config = dict(
    dataset='photos of plants, animals and fungi (iNaturalist)',
    train_examples=155796,
    task='super_resolution',
    scale=2,
    arch='unet',
    muon_scale='spectral',
    momentum=0.98,
    adamw_lr_other_params=0.0014,
    batch_size=128,
    lr_schedule='step',
    weight_decay=0.1,
)
Rows from block 3 of a small image super-resolution model, named by matrix and row number. Rows with one number belong to one channel. Each number is 128 + 24 x the weight over its row's rms, rounded and kept within 0 to 255. All counts start at 0. Numbers have three digits each.
After each channel's rows are labels from the 100 images, of 14976, where the channel reaches its highest value: "patch colour" is the nearest of a few named colours to the mean colour under the peak; "top examples" is what is common among them. Only what is clearly more common there than usual is listed. The data: photos of plants, animals and fungi (iNaturalist). In brackets: how many of the 100.
# convs0: first 3x3 conv (model.enc.1.1.convs.0.weight, 128x128x3x3, each kernel summed), inputs 0-63
# convs1: second 3x3 conv (model.enc.1.1.convs.1.weight, 128x128x3x3, transposed, each kernel summed), outputs 0-63

convs0.13:129141119103095148132103122145144123095119136109123100105134079104080150069151099133085120094166135188118164110172101132093137102168134103161092123133113141113141162118159132110161116086140129
convs1.13:132124100120137165120134147133161144130145106126082145147130155112153122154110137136136140103118122137140122159122134078101122085096126088125065142172118124120157129111114131140137144153128137
patch colour: white (56)
top examples: order Passeriformes (50)

convs0.111:115146101109153160129093164179108122119105102156080132104093145144140159117120113114177165131128118096138157110158148111149107129108112110153124135132181096113126125133147077148114131137105146
convs1.111:149165144174098147141113107096132148185132158092153121130119123141109121134172153136131116132140113152147124141115092122121110082165117150104143139127130167082111125090153107143140131120142139
patch colour: cyan (36)
top examples: class Aves (83); order Passeriformes (50)

convs0.54:160151111128090110140134144135099133109099120112084125087081135054104107063173140119181137101124143111137147181101105100089115091114151123105093115116168121106122098115144130114095120109133095
convs1.54:162159141152152122133167124145166159152167097145125134130169143176131142130140133140153079161101129140147107091126162086145159123161098158112104129143139149070116146169129139158152176132115135
patch colour: cyan (32); white (31)
top examples: class Aves (83); order Passeriformes (54)

convs0.99:134109144107101081142164128163110129167127109103143137167142102123120114136117136159127113139165127155155062102134139122146097151121122101151162126153119148169139120151110122126136160105113107
convs1.99:146130151117113168123116127129159150139162103174119157093110131120131161117111142127145127106139141141154097092151083112141149080136180089157140111110147127110123102087109101117114154146129137
patch colour: white (41); cyan (26)
top examples: phylum Chordata (92); class Aves (90); order Passeriformes (68)

convs0.12:105127164153104121149163110101124080123128122119146134106198060124108105143068102092138112112114129153090109132176170113130097127155124146157126175161164101139153148129152142120096167109140123
convs1.12:114124133104129176107164170112158149126139121128084140145141125138108158148109160155124125087128151101147119103159123114097122107133105118163115192159101192091113094110107102104103149132108094
patch colour: brown (56)
top examples: order Passeriformes (50)

convs0.10:120156084113095120170120111134144100174091151148175131136141141134086122162132102101116124143111102101127133110094156141151109125127135089151124126124126174113065157158137139092164106096127137
convs1.10:136139099109127137141095139139113135106130102109122108051124119141173119117135171164109137107147112148181123124107075089127126091139146115108067124142152120107115114104156135150139124149112160
patch colour: white (25)
top examples: class Aves (87)