python train.py --arch="unet" --model="image super-resolution model" --dataset="photos of plants, animals and fungi (iNaturalist)" --train_examples=155796 --image_size=32 --crop_scale_min=0.5 --horizontal_flip=true --color_jitter=0.2 --task="super_resolution" --loss="charbonnier" --scale=2 --norm="batchnorm" --hidden_act="relu" --widths=[64, 128, 192, 256] --blocks_per_level=2 --block="basic" --attention=false --upsampling="transposed_conv" --init="torch_default" --residual_init="zero_last" --optimizer="muon" --muon_scale="spectral" --learning_rate=0.008 --momentum=0.98 --nesterov=true --orthogonalizer="newton_schulz_5" --adamw_lr_other_params=0.0014 --max_steps=8500 --batch_size=128 --epochs=7.0 --lr_schedule="step" --warmup_steps=170 --weight_decay=0.1 --adamw_weight_decay_other_params=0.01
Rows from block 5 of a small image super-resolution model, named by matrix and row number. Rows with one number belong to one channel. Each number is 50 + 12 x the weight over its row's rms, rounded and kept within 0 to 99. All counts start at 0.
After each channel's rows are labels from the 100 images, of 14976, where the channel reaches its highest value: "colour at peak" is the nearest of a few named colours to the mean colour under the peak. Only what is clearly more common there than usual is listed. The data: photos of plants, animals and fungi (iNaturalist). In brackets: how many of the 100, against the usual share in percent.
# convs0: first 3x3 conv (model.enc.2.1.convs.0.weight, 192x192x3x3, each kernel summed), inputs 0-95
# convs1: second 3x3 conv (model.enc.2.1.convs.1.weight, 192x192x3x3, transposed, each kernel summed), outputs 0-95

convs0.19:46 58 49 35 50 59 63 51 64 42 43 54 55 40 41 71 69 32 53 50 53 50 65 47 52 39 53 43 41 31 42 55 51 47 45 51 56 34 71 45 46 62 32 41 59 38 30 59 48 51 72 34 55 51 34 52 35 57 60 46 17 46 61 73 68 33 38 67 59 45 51 41 56 34 56 24 58 58 55 47 60 44 89 69 50 55 35 36 42 52 41 49 43 58 79 34
convs1.19:32 32 53 75 31 35 40 64 49 54 44 55 53 39 43 18 58 61 60 54 39 45 56 33 58 33 57 67 56 53 43 65 63 43 34 49 52 61 56 30 41 33 47 62 48 40 59 66 53 40 33 47 48 44 45 37 56 59 48 37 51 46 49 34 40 48 45 28 45 47 44 33 62 51 49 62 34 60 49 37 41 44 48 49 31 44 80 35 43 44 51 46 46 55 38 37
colour at peak: white (39 vs 4.9)

convs0.189:41 45 36 46 50 66 38 43 27 30 46 46 33 50 35 55 43 19 67 58 56 44 64 46 45 48 37 42 41 38 36 49 56 32 52 53 53 26 55 60 33 40 54 33 52 36 55 36 43 61 38 48 32 55 66 38 33 46 53 38 57 64 47 63 49 59 41 56 56 26 23 48 57 48 33 30 48 62 43 43 47 51 22 49 54 42 48 37 50 60 43 47 60 43 46 46
convs1.189:33 43 34 51 43 63 61 68 54 46 47 62 64 35 34 51 32 58 32 56 53 57 72 49 43 19 61 54 35 60 58 59 58 52 57 51 25 52 60 52 57 30 32 52 60 36 62 56 45 23 53 47 48 51 30 58 63 53 53 55 69 52 48 45 43 64 52 42 53 47 61 72 49 59 49 34 70 53 61 55 49 58 61 65 37 51 54 55 43 40 66 48 37 71 31 45
colour at peak: white (29 vs 4.9)

convs0.14:30 84 52 42 70 53 63 41 67 41 48 61 70 60 39 39 43 62 51 39 41 31 49 69 57 61 62 54 48 53 56 57 39 62 48 65 66 59 54 62 41 53 57 32 74 55 42 63 53 40 39 72 49 49 29 36 58 56 32 55 48 74 63 58 41 64 58 25 71 48 43 49 55 40 29 52 45 49 76 47 40 65 48 44 68 44 51 37 50 63 48 74 48 49 33 41
convs1.14:60 52 41 53 27 38 35 49 53 64 58 30 59 34 37 58 54 19 43 45 56 43 52 38 46 46 34 50 39 32 37 53 50 47 63 50 53 62 42 33 59 37 47 66 52 65 55 33 35 41 68 42 61 60 27 33 35 58 62 49 34 41 43 63 59 41 32 25 35 49 42 57 62 45 53 34 63 50 21 40 30 42 80 62 29 59 64 59 40 61 59 39 37 55 43 71
colour at peak: white (37 vs 4.9)

convs0.129:52 53 34 43 39 39 80 52 44 56 45 16 47 39 56 39 50 34 53 49 47 37 46 55 37 44 51 52 43 53 45 41 31 39 44 36 33 42 60 50 59 32 51 30 60 55 42 35 63 45 41 41 51 47 41 35 53 23 60 68 51 49 67 49 71 28 42 42 28 43 49 48 21 57 39 49 34 71 44 33 60 69 36 58 35 52 52 75 63 40 30 43 46 43 69 45
convs1.129:48 32 51 38 58 70 41 78 47 62 54 65 69 39 51 43 56 54 54 57 42 50 33 54 54 58 43 75 45 50 47 39 76 50 44 44 49 65 48 51 41 68 39 40 47 37 45 43 48 47 21 54 64 45 74 69 37 57 30 66 46 37 51 42 39 69 56 43 55 58 40 48 55 72 54 56 59 43 55 51 60 39 41 31 62 39 43 29 63 62 60 56 58 36 56 59
colour at peak: pink (26 vs 9.9)

convs0.142:36 97 40 57 62 35 61 52 64 41 64 38 53 30 45 41 28 37 47 43 47 33 41 62 49 45 41 56 47 39 37 33 55 46 32 55 48 56 47 65 58 69 43 24 67 33 44 53 40 40 52 51 59 47 37 53 39 48 56 47 37 38 54 30 32 36 31 47 54 30 47 44 46 51 38 49 53 75 45 41 66 70 37 46 51 49 57 61 54 30 39 25 54 40 63 53
convs1.142:49 37 49 35 44 70 39 74 60 67 63 52 45 43 41 56 50 44 45 43 35 54 53 44 47 63 40 78 63 62 37 50 71 56 53 45 48 59 52 36 56 40 66 33 45 35 45 32 61 54 39 47 56 54 88 60 37 55 25 55 51 38 53 56 43 74 50 47 45 56 38 61 56 55 37 54 54 36 52 47 53 25 56 25 54 39 41 55 63 42 46 41 53 39 67 45
colour at peak: pink (26 vs 9.9); white (25 vs 4.9)

convs0.38:57 44 64 51 64 39 66 61 55 71 44 35 47 29 43 49 37 39 38 35 36 51 39 50 54 43 60 39 34 48 47 58 64 67 36 53 42 41 50 42 39 30 48 56 42 50 57 53 43 35 47 43 57 57 31 45 46 42 40 45 54 61 51 34 58 23 47 46 64 60 43 46 54 21 66 47 53 58 28 53 61 48 71 58 44 86 40 42 55 35 26 48 42 56 38 44
convs1.38:77 70 48 67 35 55 54 44 49 45 65 48 54 38 57 44 46 58 63 45 48 46 60 36 61 33 55 42 59 40 70 50 51 64 60 39 42 42 79 52 50 49 44 70 42 60 55 59 35 32 58 43 39 71 43 56 58 76 42 23 40 46 69 43 43 49 32 48 62 52 68 45 49 60 55 46 38 71 35 43 67 55 56 46 35 41 65 53 34 25 45 74 56 46 57 41
colour at peak: white (28 vs 4.9)

convs0.125:39 66 38 27 31 39 37 55 58 67 43 56 52 49 37 59 40 35 51 60 32 63 62 59 47 57 57 56 37 30 43 51 54 50 48 49 48 40 49 37 52 57 42 35 95 32 49 28 46 42 43 45 52 35 44 58 42 22 52 73 39 31 34 37 72 54 42 48 43 42 35 30 55 43 33 38 57 49 55 59 59 47 41 70 39 72 23 52 52 53 65 39 61 39 44 48
convs1.125:52 09 46 25 37 61 54 44 63 48 39 65 34 38 58 39 46 53 32 34 44 52 37 65 61 38 42 66 67 62 51 47 55 48 31 54 42 58 51 52 43 44 44 39 67 43 55 62 35 50 43 55 60 50 69 73 55 50 41 58 20 55 60 41 34 66 48 47 50 45 51 57 57 52 61 65 44 67 45 42 59 50 52 37 66 37 75 57 54 38 51 40 44 42 66 45
colour at peak: white (32 vs 4.9); pink (30 vs 9.9)

convs0.106:57 59 40 57 48 55 57 44 61 59 49 56 39 52 62 63 49 59 42 71 64 67 53 49 40 43 30 43 43 56 59 58 58 52 62 53 53 17 47 30 55 55 47 41 39 49 49 41 47 47 54 50 45 60 32 48 31 66 35 46 49 63 32 49 48 58 54 75 56 32 44 38 30 35 65 44 49 62 55 65 56 44 56 63 47 19 61 38 69 53 70 59 40 76 46 51
convs1.106:48 58 55 45 52 51 46 50 72 56 43 69 55 32 61 21 45 62 48 37 48 60 43 52 53 54 57 44 55 47 32 56 53 46 55 33 57 39 55 30 52 44 38 44 55 50 42 68 66 51 33 34 38 41 56 55 54 51 40 59 45 42 50 56 52 64 55 40 49 47 66 68 39 56 26 40 47 46 46 44 53 52 62 48 37 71 72 50 66 30 51 61 52 42 63 74
colour at peak: white (31 vs 4.9)

convs0.65:57 76 43 51 43 42 71 53 54 46 53 29 46 37 48 52 37 28 52 35 52 37 46 46 37 52 49 34 37 57 57 43 47 39 16 57 47 42 40 52 48 71 47 40 60 47 44 36 41 47 59 44 44 48 42 51 49 50 46 60 51 48 35 33 36 55 45 75 54 39 33 63 29 42 46 46 58 77 58 28 51 59 55 32 37 55 52 46 36 33 40 46 61 58 70 54
convs1.65:44 19 43 37 52 70 49 74 58 62 62 63 36 60 48 59 54 50 52 55 45 47 41 60 46 57 52 76 61 59 37 52 69 42 47 50 47 71 67 55 40 58 65 40 42 33 52 57 48 58 37 42 67 50 85 63 26 60 40 62 49 34 62 52 47 63 38 51 51 64 43 48 69 61 47 59 47 33 47 44 66 43 52 31 61 38 46 50 58 61 40 40 43 46 67 55
colour at peak: pink (26 vs 9.9)

convs0.156:61 58 59 44 50 44 26 63 66 39 46 65 54 33 47 49 27 27 61 41 48 47 46 58 39 62 42 55 30 45 61 30 50 48 59 47 65 28 44 48 51 71 46 29 73 55 22 44 43 43 34 43 38 58 49 56 43 67 48 46 48 34 52 46 62 38 56 42 36 35 44 42 53 71 47 49 56 56 35 46 61 38 36 43 38 35 46 64 70 37 45 39 58 46 64 41
convs1.156:54 56 45 39 32 54 41 43 51 57 31 47 42 39 46 50 65 26 64 43 38 41 38 39 65 65 43 86 34 50 46 53 58 51 34 65 39 47 70 55 54 51 58 11 57 42 59 53 59 61 41 41 25 72 59 60 52 30 43 53 58 72 35 48 30 47 66 51 53 42 48 60 57 38 39 46 45 40 45 61 34 34 50 33 49 35 55 70 58 30 47 52 58 37 46 49
colour at peak: white (26 vs 4.9)

convs0.43:58 80 31 53 60 62 55 54 73 48 36 53 37 49 54 68 52 33 45 46 46 52 78 38 45 55 32 56 42 54 58 55 42 38 63 41 36 54 49 48 43 57 54 42 54 36 33 41 41 48 34 62 48 41 54 59 33 50 47 46 54 32 43 67 69 44 38 34 47 48 34 18 54 60 47 40 50 67 40 42 47 59 60 44 40 37 47 64 57 58 52 55 57 42 70 50
convs1.43:58 65 63 46 49 64 45 58 37 58 42 65 41 38 56 47 35 44 44 63 48 43 48 47 47 54 56 75 71 48 58 58 70 66 48 37 45 53 44 66 38 51 55 56 62 39 54 51 35 55 29 55 55 68 59 55 53 46 50 60 29 64 57 60 64 52 53 39 38 72 51 48 58 54 35 47 48 64 39 44 48 64 36 28 58 41 55 46 55 63 47 49 48 41 39 56
colour at peak: pink (25 vs 9.9)

convs0.52:53 43 57 35 51 50 55 61 59 46 53 69 35 49 53 40 59 58 52 52 30 58 14 64 36 66 48 38 54 53 43 46 39 68 58 59 39 40 60 44 41 70 46 51 54 51 61 62 36 56 40 50 28 35 44 46 38 38 48 50 38 34 56 43 69 59 52 41 41 53 46 59 61 54 46 56 48 54 36 63 50 40 17 37 37 54 65 42 50 35 42 51 54 48 41 74
convs1.52:42 42 51 57 44 69 39 44 29 53 66 65 58 62 41 55 46 54 45 47 61 47 46 65 44 51 61 38 41 36 53 39 34 44 41 51 49 45 21 48 55 34 61 29 30 41 32 70 40 49 45 54 26 54 31 71 30 63 43 50 32 65 47 54 63 73 65 17 54 49 50 55 23 46 40 47 58 38 43 54 54 47 33 37 41 77 47 49 42 49 51 44 71 59 42 56
colour at peak: white (38 vs 4.9)

convs0.36:26 65 48 59 36 51 42 58 40 62 58 63 63 62 56 25 48 24 61 43 50 37 46 31 54 67 55 54 55 32 48 62 51 51 82 65 77 48 32 29 55 62 48 52 63 62 48 54 51 42 37 69 68 55 47 54 39 55 51 44 60 45 51 74 64 40 65 50 31 47 66 39 49 27 37 59 58 30 48 42 44 33 47 44 57 51 50 46 37 27 34 63 56 42 48 60
convs1.36:63 53 42 62 46 26 69 53 68 67 48 44 70 68 40 72 53 56 30 51 50 26 46 53 38 41 45 35 47 44 40 31 37 47 55 41 63 69 55 55 64 55 27 58 42 47 29 49 67 39 43 63 57 64 36 35 49 45 55 45 68 39 32 50 81 50 15 46 56 59 33 55 41 37 56 41 66 54 66 51 68 53 49 70 70 61 56 59 60 72 41 38 59 63 58 55
colour at peak: white (29 vs 4.9)

convs0.75:54 43 46 52 65 46 48 65 59 54 52 35 41 41 66 82 29 39 59 46 37 58 40 62 48 66 45 66 46 63 37 40 53 35 54 37 45 41 38 57 49 31 50 53 51 64 45 46 58 69 63 38 48 35 58 58 43 63 49 55 49 43 53 30 61 63 64 45 76 25 37 71 38 54 45 57 50 57 69 29 78 45 27 27 21 60 53 69 38 42 35 53 58 52 56 76
convs1.75:39 57 44 44 41 49 52 57 36 68 43 73 56 82 53 52 62 66 58 61 47 48 52 79 36 60 46 46 34 56 45 51 22 62 46 39 57 43 43 41 48 46 56 81 48 49 63 59 42 28 58 60 34 44 36 68 56 52 71 50 38 61 55 49 49 43 51 41 43 49 60 58 62 68 65 58 38 61 53 68 47 60 69 61 38 71 41 37 58 55 60 53 56 61 51 53
colour at peak: black (29 vs 5.4)

convs0.104:39 34 66 39 49 57 47 31 54 31 42 52 35 27 50 51 58 54 44 48 41 52 59 41 49 64 48 46 40 65 61 23 75 51 48 60 51 39 62 35 48 51 45 65 43 60 29 38 52 64 61 42 49 41 54 55 64 52 51 57 50 99 44 54 58 51 44 48 55 47 22 63 49 46 51 61 51 54 75 59 50 45 29 32 74 59 35 53 65 41 43 48 28 67 49 63
convs1.104:58 36 34 24 42 58 58 36 44 75 34 59 52 33 52 66 46 61 57 48 44 70 49 60 50 59 55 61 44 44 61 38 48 48 43 49 37 45 51 42 21 49 41 34 70 54 43 60 58 37 62 37 39 56 61 59 26 34 48 54 63 27 44 50 38 51 72 55 60 49 19 52 71 41 42 38 67 38 63 55 27 39 58 48 36 32 41 55 39 35 73 37 63 42 44 51
colour at peak: white (26 vs 4.9)

convs0.88:53 64 55 36 44 67 29 23 30 63 66 62 42 73 55 60 50 56 48 35 33 56 53 54 45 36 38 43 60 61 43 29 33 52 42 42 42 76 49 49 34 40 55 50 50 40 58 54 65 48 60 60 34 24 35 49 68 54 33 33 44 64 35 60 35 48 45 78 51 73 53 62 37 41 48 43 35 53 52 64 62 52 40 26 47 17 42 40 57 67 37 35 49 39 40 64
convs1.88:61 52 34 56 31 59 45 46 57 52 66 44 41 35 72 51 56 36 51 63 50 58 54 52 45 40 36 65 74 20 78 48 67 58 45 44 38 47 60 65 66 52 42 57 56 46 64 48 47 36 59 49 35 50 61 44 47 32 60 55 22 41 45 46 36 78 58 56 42 47 42 57 27 76 45 80 38 50 58 54 33 52 74 39 33 61 44 62 48 45 62 60 29 44 53 48
colour at peak: white (28 vs 4.9); black (25 vs 5.4)

convs0.144:20 77 54 46 50 37 68 50 43 46 52 51 57 36 55 43 38 35 46 26 56 38 63 72 18 57 31 53 45 54 37 29 43 49 28 63 47 48 27 47 42 63 48 33 60 31 55 53 36 46 53 59 50 47 31 46 47 46 60 72 46 62 35 50 64 41 48 63 43 24 48 66 21 30 44 42 50 66 40 43 51 53 42 40 36 52 61 49 45 43 34 51 58 64 78 60
convs1.144:41 27 41 37 46 68 42 69 68 67 53 55 45 54 49 58 44 55 46 55 47 58 42 57 58 49 45 72 60 74 39 40 70 42 49 41 42 64 53 48 47 42 73 41 39 18 56 53 39 59 31 42 77 51 90 70 46 53 39 57 47 32 61 53 45 74 48 44 49 62 43 58 63 66 47 56 50 31 52 52 64 43 56 29 60 39 49 52 58 51 55 45 53 42 59 53
colour at peak: pink (25 vs 9.9)

convs0.25:50 43 59 39 52 57 37 51 22 45 65 62 49 65 66 38 63 42 53 57 55 58 49 49 70 57 62 37 55 61 29 52 33 64 48 46 22 59 51 49 65 36 35 70 49 54 43 49 51 49 60 55 66 45 40 47 54 29 50 42 64 58 51 47 39 35 46 56 54 33 67 43 47 56 45 54 45 59 62 52 44 44 35 77 47 61 42 20 45 43 74 65 49 42 44 50
convs1.25:37 61 74 47 42 61 55 69 45 47 72 34 49 39 55 61 31 45 38 60 48 31 39 34 49 52 57 54 54 53 63 46 59 31 44 46 48 39 56 67 31 53 67 37 54 38 52 72 54 40 27 33 37 65 49 65 55 45 57 43 30 46 58 72 59 32 52 47 48 79 61 51 38 59 38 61 52 54 28 52 51 37 17 58 38 40 69 51 39 46 51 46 41 26 50 53
colour at peak: black (31 vs 5.4)

convs0.12:48 50 39 48 38 58 64 45 41 39 48 36 48 72 62 49 30 40 52 55 27 78 35 60 54 43 41 53 48 26 44 53 71 50 61 67 34 39 43 54 49 60 57 50 43 50 37 44 48 59 38 54 38 55 52 72 55 62 26 46 53 58 70 30 57 32 43 48 55 45 63 49 66 68 47 61 16 40 64 43 54 47 54 40 58 31 45 70 50 24 61 55 55 52 38 58
convs1.12:54 55 28 43 50 56 39 63 56 66 50 64 61 64 57 51 39 45 58 47 38 29 52 63 34 41 62 42 53 60 36 52 44 57 49 52 61 70 49 54 36 47 43 50 53 51 30 61 50 59 55 44 42 23 51 57 30 45 43 64 41 74 40 51 67 49 57 31 50 30 42 56 62 56 54 56 24 37 42 44 66 48 40 53 30 47 65 38 58 39 62 52 65 41 85 42
colour at peak: white (25 vs 4.9)

convs0.165:39 57 56 49 46 43 72 42 56 52 68 84 57 54 57 45 62 44 58 54 58 50 31 56 40 33 61 47 66 51 35 62 49 49 39 40 55 50 44 52 57 49 43 62 79 44 53 43 78 33 25 59 56 40 47 70 76 55 65 39 50 50 39 52 50 46 49 44 67 42 41 44 32 52 68 49 58 40 58 34 64 52 72 51 44 53 49 33 46 52 38 81 62 39 56 48
convs1.165:44 47 66 53 37 49 58 44 66 43 59 20 61 37 43 31 38 33 39 55 42 50 39 24 39 60 37 44 50 41 44 61 80 52 48 49 61 39 35 25 76 53 51 68 37 57 44 55 25 43 49 82 49 66 47 44 52 56 41 35 44 36 55 61 73 42 50 60 18 58 56 44 23 31 46 55 20 50 49 25 66 54 43 53 49 44 41 16 60 68 49 39 37 51 48 50
colour at peak: white (26 vs 4.9)

convs0.22:48 51 45 52 37 44 42 66 56 32 62 29 57 40 36 48 59 63 60 55 54 55 38 55 66 18 58 61 49 42 49 37 69 39 53 35 51 43 52 69 45 49 45 25 72 63 56 40 46 59 53 68 60 41 56 46 65 44 63 48 69 30 34 48 39 29 40 52 91 53 52 62 36 53 42 47 55 40 46 40 59 26 44 68 47 47 54 58 41 61 42 37 66 54 70 55
convs1.22:59 42 46 42 46 45 45 47 52 63 72 40 32 59 68 56 67 57 50 66 46 54 66 56 60 35 41 51 49 53 51 46 64 58 87 50 42 49 46 56 74 50 67 65 14 45 54 59 50 35 59 86 44 57 39 45 57 38 66 53 68 61 60 40 57 55 66 63 68 47 43 54 46 66 58 59 42 73 44 56 52 58 62 33 51 60 54 41 40 60 53 51 36 48 40 41
colour at peak: white (34 vs 4.9)

convs0.190:41 50 42 54 40 45 41 46 43 38 70 49 31 45 50 50 52 41 56 55 49 50 36 62 46 32 50 27 27 55 45 32 79 30 42 54 40 20 35 47 41 56 49 22 79 34 56 53 53 47 37 64 33 54 58 54 36 45 61 26 66 45 63 62 33 38 49 54 73 45 42 58 64 51 54 52 53 50 52 58 79 49 20 70 57 54 53 61 48 72 54 59 85 57 39 49
convs1.190:53 46 51 39 29 50 63 41 62 40 48 45 39 57 42 76 39 49 37 60 51 36 66 54 47 40 47 59 63 47 51 63 47 48 54 41 43 44 68 55 46 60 43 36 49 40 38 47 58 25 69 30 29 29 45 35 65 59 46 47 46 52 60 57 46 58 62 63 45 58 50 67 73 36 64 51 70 52 44 50 44 38 44 37 27 39 50 48 79 42 55 26 61 57 47 50
colour at peak: white (34 vs 4.9)

convs0.87:38 77 58 46 42 36 40 63 49 41 39 44 58 43 36 49 48 48 32 56 46 41 55 38 41 52 57 59 42 31 57 48 45 20 58 45 50 40 40 52 59 70 31 41 60 55 45 45 57 57 38 38 49 42 54 48 52 43 50 52 47 44 38 23 82 53 42 33 53 45 38 46 52 65 48 46 51 80 48 45 35 78 39 45 56 62 48 48 71 45 42 17 43 47 44 41
convs1.87:45 43 46 32 41 33 31 47 27 68 54 52 32 60 51 46 63 36 60 42 44 54 35 71 53 71 37 80 59 46 49 46 63 48 51 77 44 68 45 59 30 51 51 48 65 44 45 54 53 48 41 49 54 58 72 57 33 32 54 53 30 30 55 54 28 62 57 64 47 37 35 53 66 69 42 52 70 23 52 46 56 32 49 35 45 40 71 36 56 35 60 51 71 44 50 63
colour at peak: pink (28 vs 9.9); white (27 vs 4.9)

convs0.26:26 86 41 62 40 50 42 41 44 46 54 48 59 35 50 39 38 49 50 36 55 29 61 67 41 43 49 43 28 57 44 47 51 32 48 46 44 38 49 65 36 74 57 30 49 56 40 55 37 46 35 56 31 33 29 50 55 36 64 53 44 48 57 47 45 44 40 53 46 33 47 53 36 44 46 51 54 63 54 42 61 53 55 44 38 49 53 53 43 38 41 45 53 55 75 40
convs1.26:52 30 49 31 39 72 40 71 63 73 66 65 42 54 47 65 46 49 54 46 41 53 45 55 55 72 46 71 65 52 36 55 67 41 40 38 54 63 48 42 46 44 66 36 52 36 59 42 47 55 35 47 62 44 77 60 37 53 40 64 44 31 67 53 46 64 40 50 53 50 42 59 60 59 47 59 56 22 47 46 51 33 62 39 62 30 45 53 56 43 56 41 49 45 72 57
colour at peak: pink (25 vs 9.9)

convs0.30:31 66 37 51 42 57 83 68 44 46 54 31 62 45 44 60 30 36 59 51 45 47 57 57 48 58 50 40 54 51 46 71 67 46 30 38 53 57 50 37 44 41 56 19 69 38 44 47 32 63 31 52 34 36 40 48 51 31 48 76 39 40 51 41 59 54 43 41 37 45 42 58 23 53 38 51 45 59 25 51 54 61 47 57 43 58 49 53 44 43 52 52 36 38 66 35
convs1.30:42 31 29 40 40 76 41 73 46 62 60 66 47 48 49 47 61 51 42 46 43 49 45 55 45 56 55 65 62 68 40 46 62 44 50 43 35 60 73 49 59 60 69 20 74 35 48 53 45 55 25 51 64 52 90 66 35 42 33 66 34 41 57 52 42 69 49 49 48 47 43 62 63 60 35 52 44 43 48 52 50 63 55 27 62 34 42 49 52 46 53 48 58 41 60 48
colour at peak: pink (28 vs 9.9)

convs0.191:45 21 57 57 56 50 28 54 51 50 52 56 47 52 62 37 58 51 61 66 63 50 36 58 60 42 63 56 51 45 48 66 68 63 74 49 55 31 70 51 56 56 55 44 28 49 68 39 61 38 50 39 48 44 46 43 43 61 60 84 31 56 58 62 60 33 51 53 59 49 60 76 48 50 81 55 45 64 35 61 60 49 33 43 61 51 58 57 69 79 43 57 66 50 32 56
convs1.191:54 58 39 34 53 58 51 43 35 56 50 43 49 52 48 84 57 51 58 74 36 39 64 34 40 46 54 42 67 46 58 51 23 55 37 52 44 65 66 49 52 31 59 58 58 51 60 51 66 34 32 55 45 47 49 49 50 54 45 45 72 20 45 54 30 63 37 42 73 52 40 51 46 33 49 68 46 52 54 44 45 34 43 53 34 55 61 55 51 52 46 50 53 29 63 71
colour at peak: black (25 vs 5.4)

convs0.79:33 84 45 48 45 50 67 44 37 43 53 35 55 22 56 38 46 46 62 46 52 26 45 43 38 55 45 48 57 52 41 51 43 39 52 29 36 37 46 34 45 63 48 34 66 46 46 33 38 47 29 42 39 56 28 52 56 46 65 53 51 50 40 40 72 27 53 44 49 35 49 51 19 55 33 62 44 46 39 43 44 50 48 26 40 67 37 59 42 49 41 41 51 49 41 52
convs1.79:52 17 47 42 45 67 44 67 49 60 57 57 56 51 47 57 54 44 50 56 49 55 42 58 53 48 50 72 72 59 38 48 83 47 53 49 43 59 62 55 41 47 60 45 61 35 47 50 54 53 26 46 67 59 88 63 42 58 44 66 44 36 60 50 31 78 53 50 53 52 35 65 59 66 45 55 52 36 54 50 62 47 60 25 54 43 39 51 59 61 46 45 53 45 44 51
colour at peak: pink (26 vs 9.9)

convs0.173:27 57 44 36 33 45 61 55 38 54 46 51 46 41 45 76 46 61 46 51 41 46 51 58 29 43 52 62 61 47 50 56 39 40 39 48 42 41 72 67 36 53 47 32 55 39 43 38 52 37 41 36 47 54 48 52 59 45 45 73 30 43 42 68 71 25 54 42 31 44 54 32 59 66 32 52 35 60 45 40 64 50 52 49 39 73 44 52 45 50 19 46 36 34 63 51
convs1.173:57 36 46 41 60 68 52 67 39 56 41 51 43 52 52 42 56 47 47 55 50 52 32 60 55 48 48 77 70 60 44 51 89 44 63 50 42 64 54 55 48 55 61 40 56 31 50 48 46 59 13 54 75 56 88 78 39 38 37 55 42 35 52 41 41 70 44 61 40 56 33 54 60 66 52 51 57 52 50 44 55 54 60 34 59 41 49 49 62 50 42 61 57 38 42 46
colour at peak: white (27 vs 4.9); pink (26 vs 9.9)

convs0.81:45 53 49 32 42 50 47 32 50 49 46 27 47 44 58 41 53 42 55 50 25 74 61 61 44 66 60 42 56 57 59 34 60 62 47 49 26 55 51 57 48 35 38 34 68 61 59 50 56 63 76 56 24 43 55 41 59 42 39 52 58 79 51 50 35 62 44 70 80 50 59 55 67 47 71 52 43 43 29 57 45 55 58 34 71 41 42 41 38 46 57 66 70 45 46 53
convs1.81:53 53 47 40 56 50 58 74 59 46 48 52 35 63 59 73 42 53 45 59 71 66 59 50 50 47 55 58 37 52 38 38 46 35 42 45 38 47 42 34 48 45 44 38 49 64 58 47 49 32 32 57 53 40 63 34 50 31 58 64 61 48 72 35 48 52 59 43 67 45 16 35 45 50 53 65 37 61 47 68 51 40 46 47 57 35 50 55 33 43 63 47 34 44 54 56
colour at peak: white (28 vs 4.9)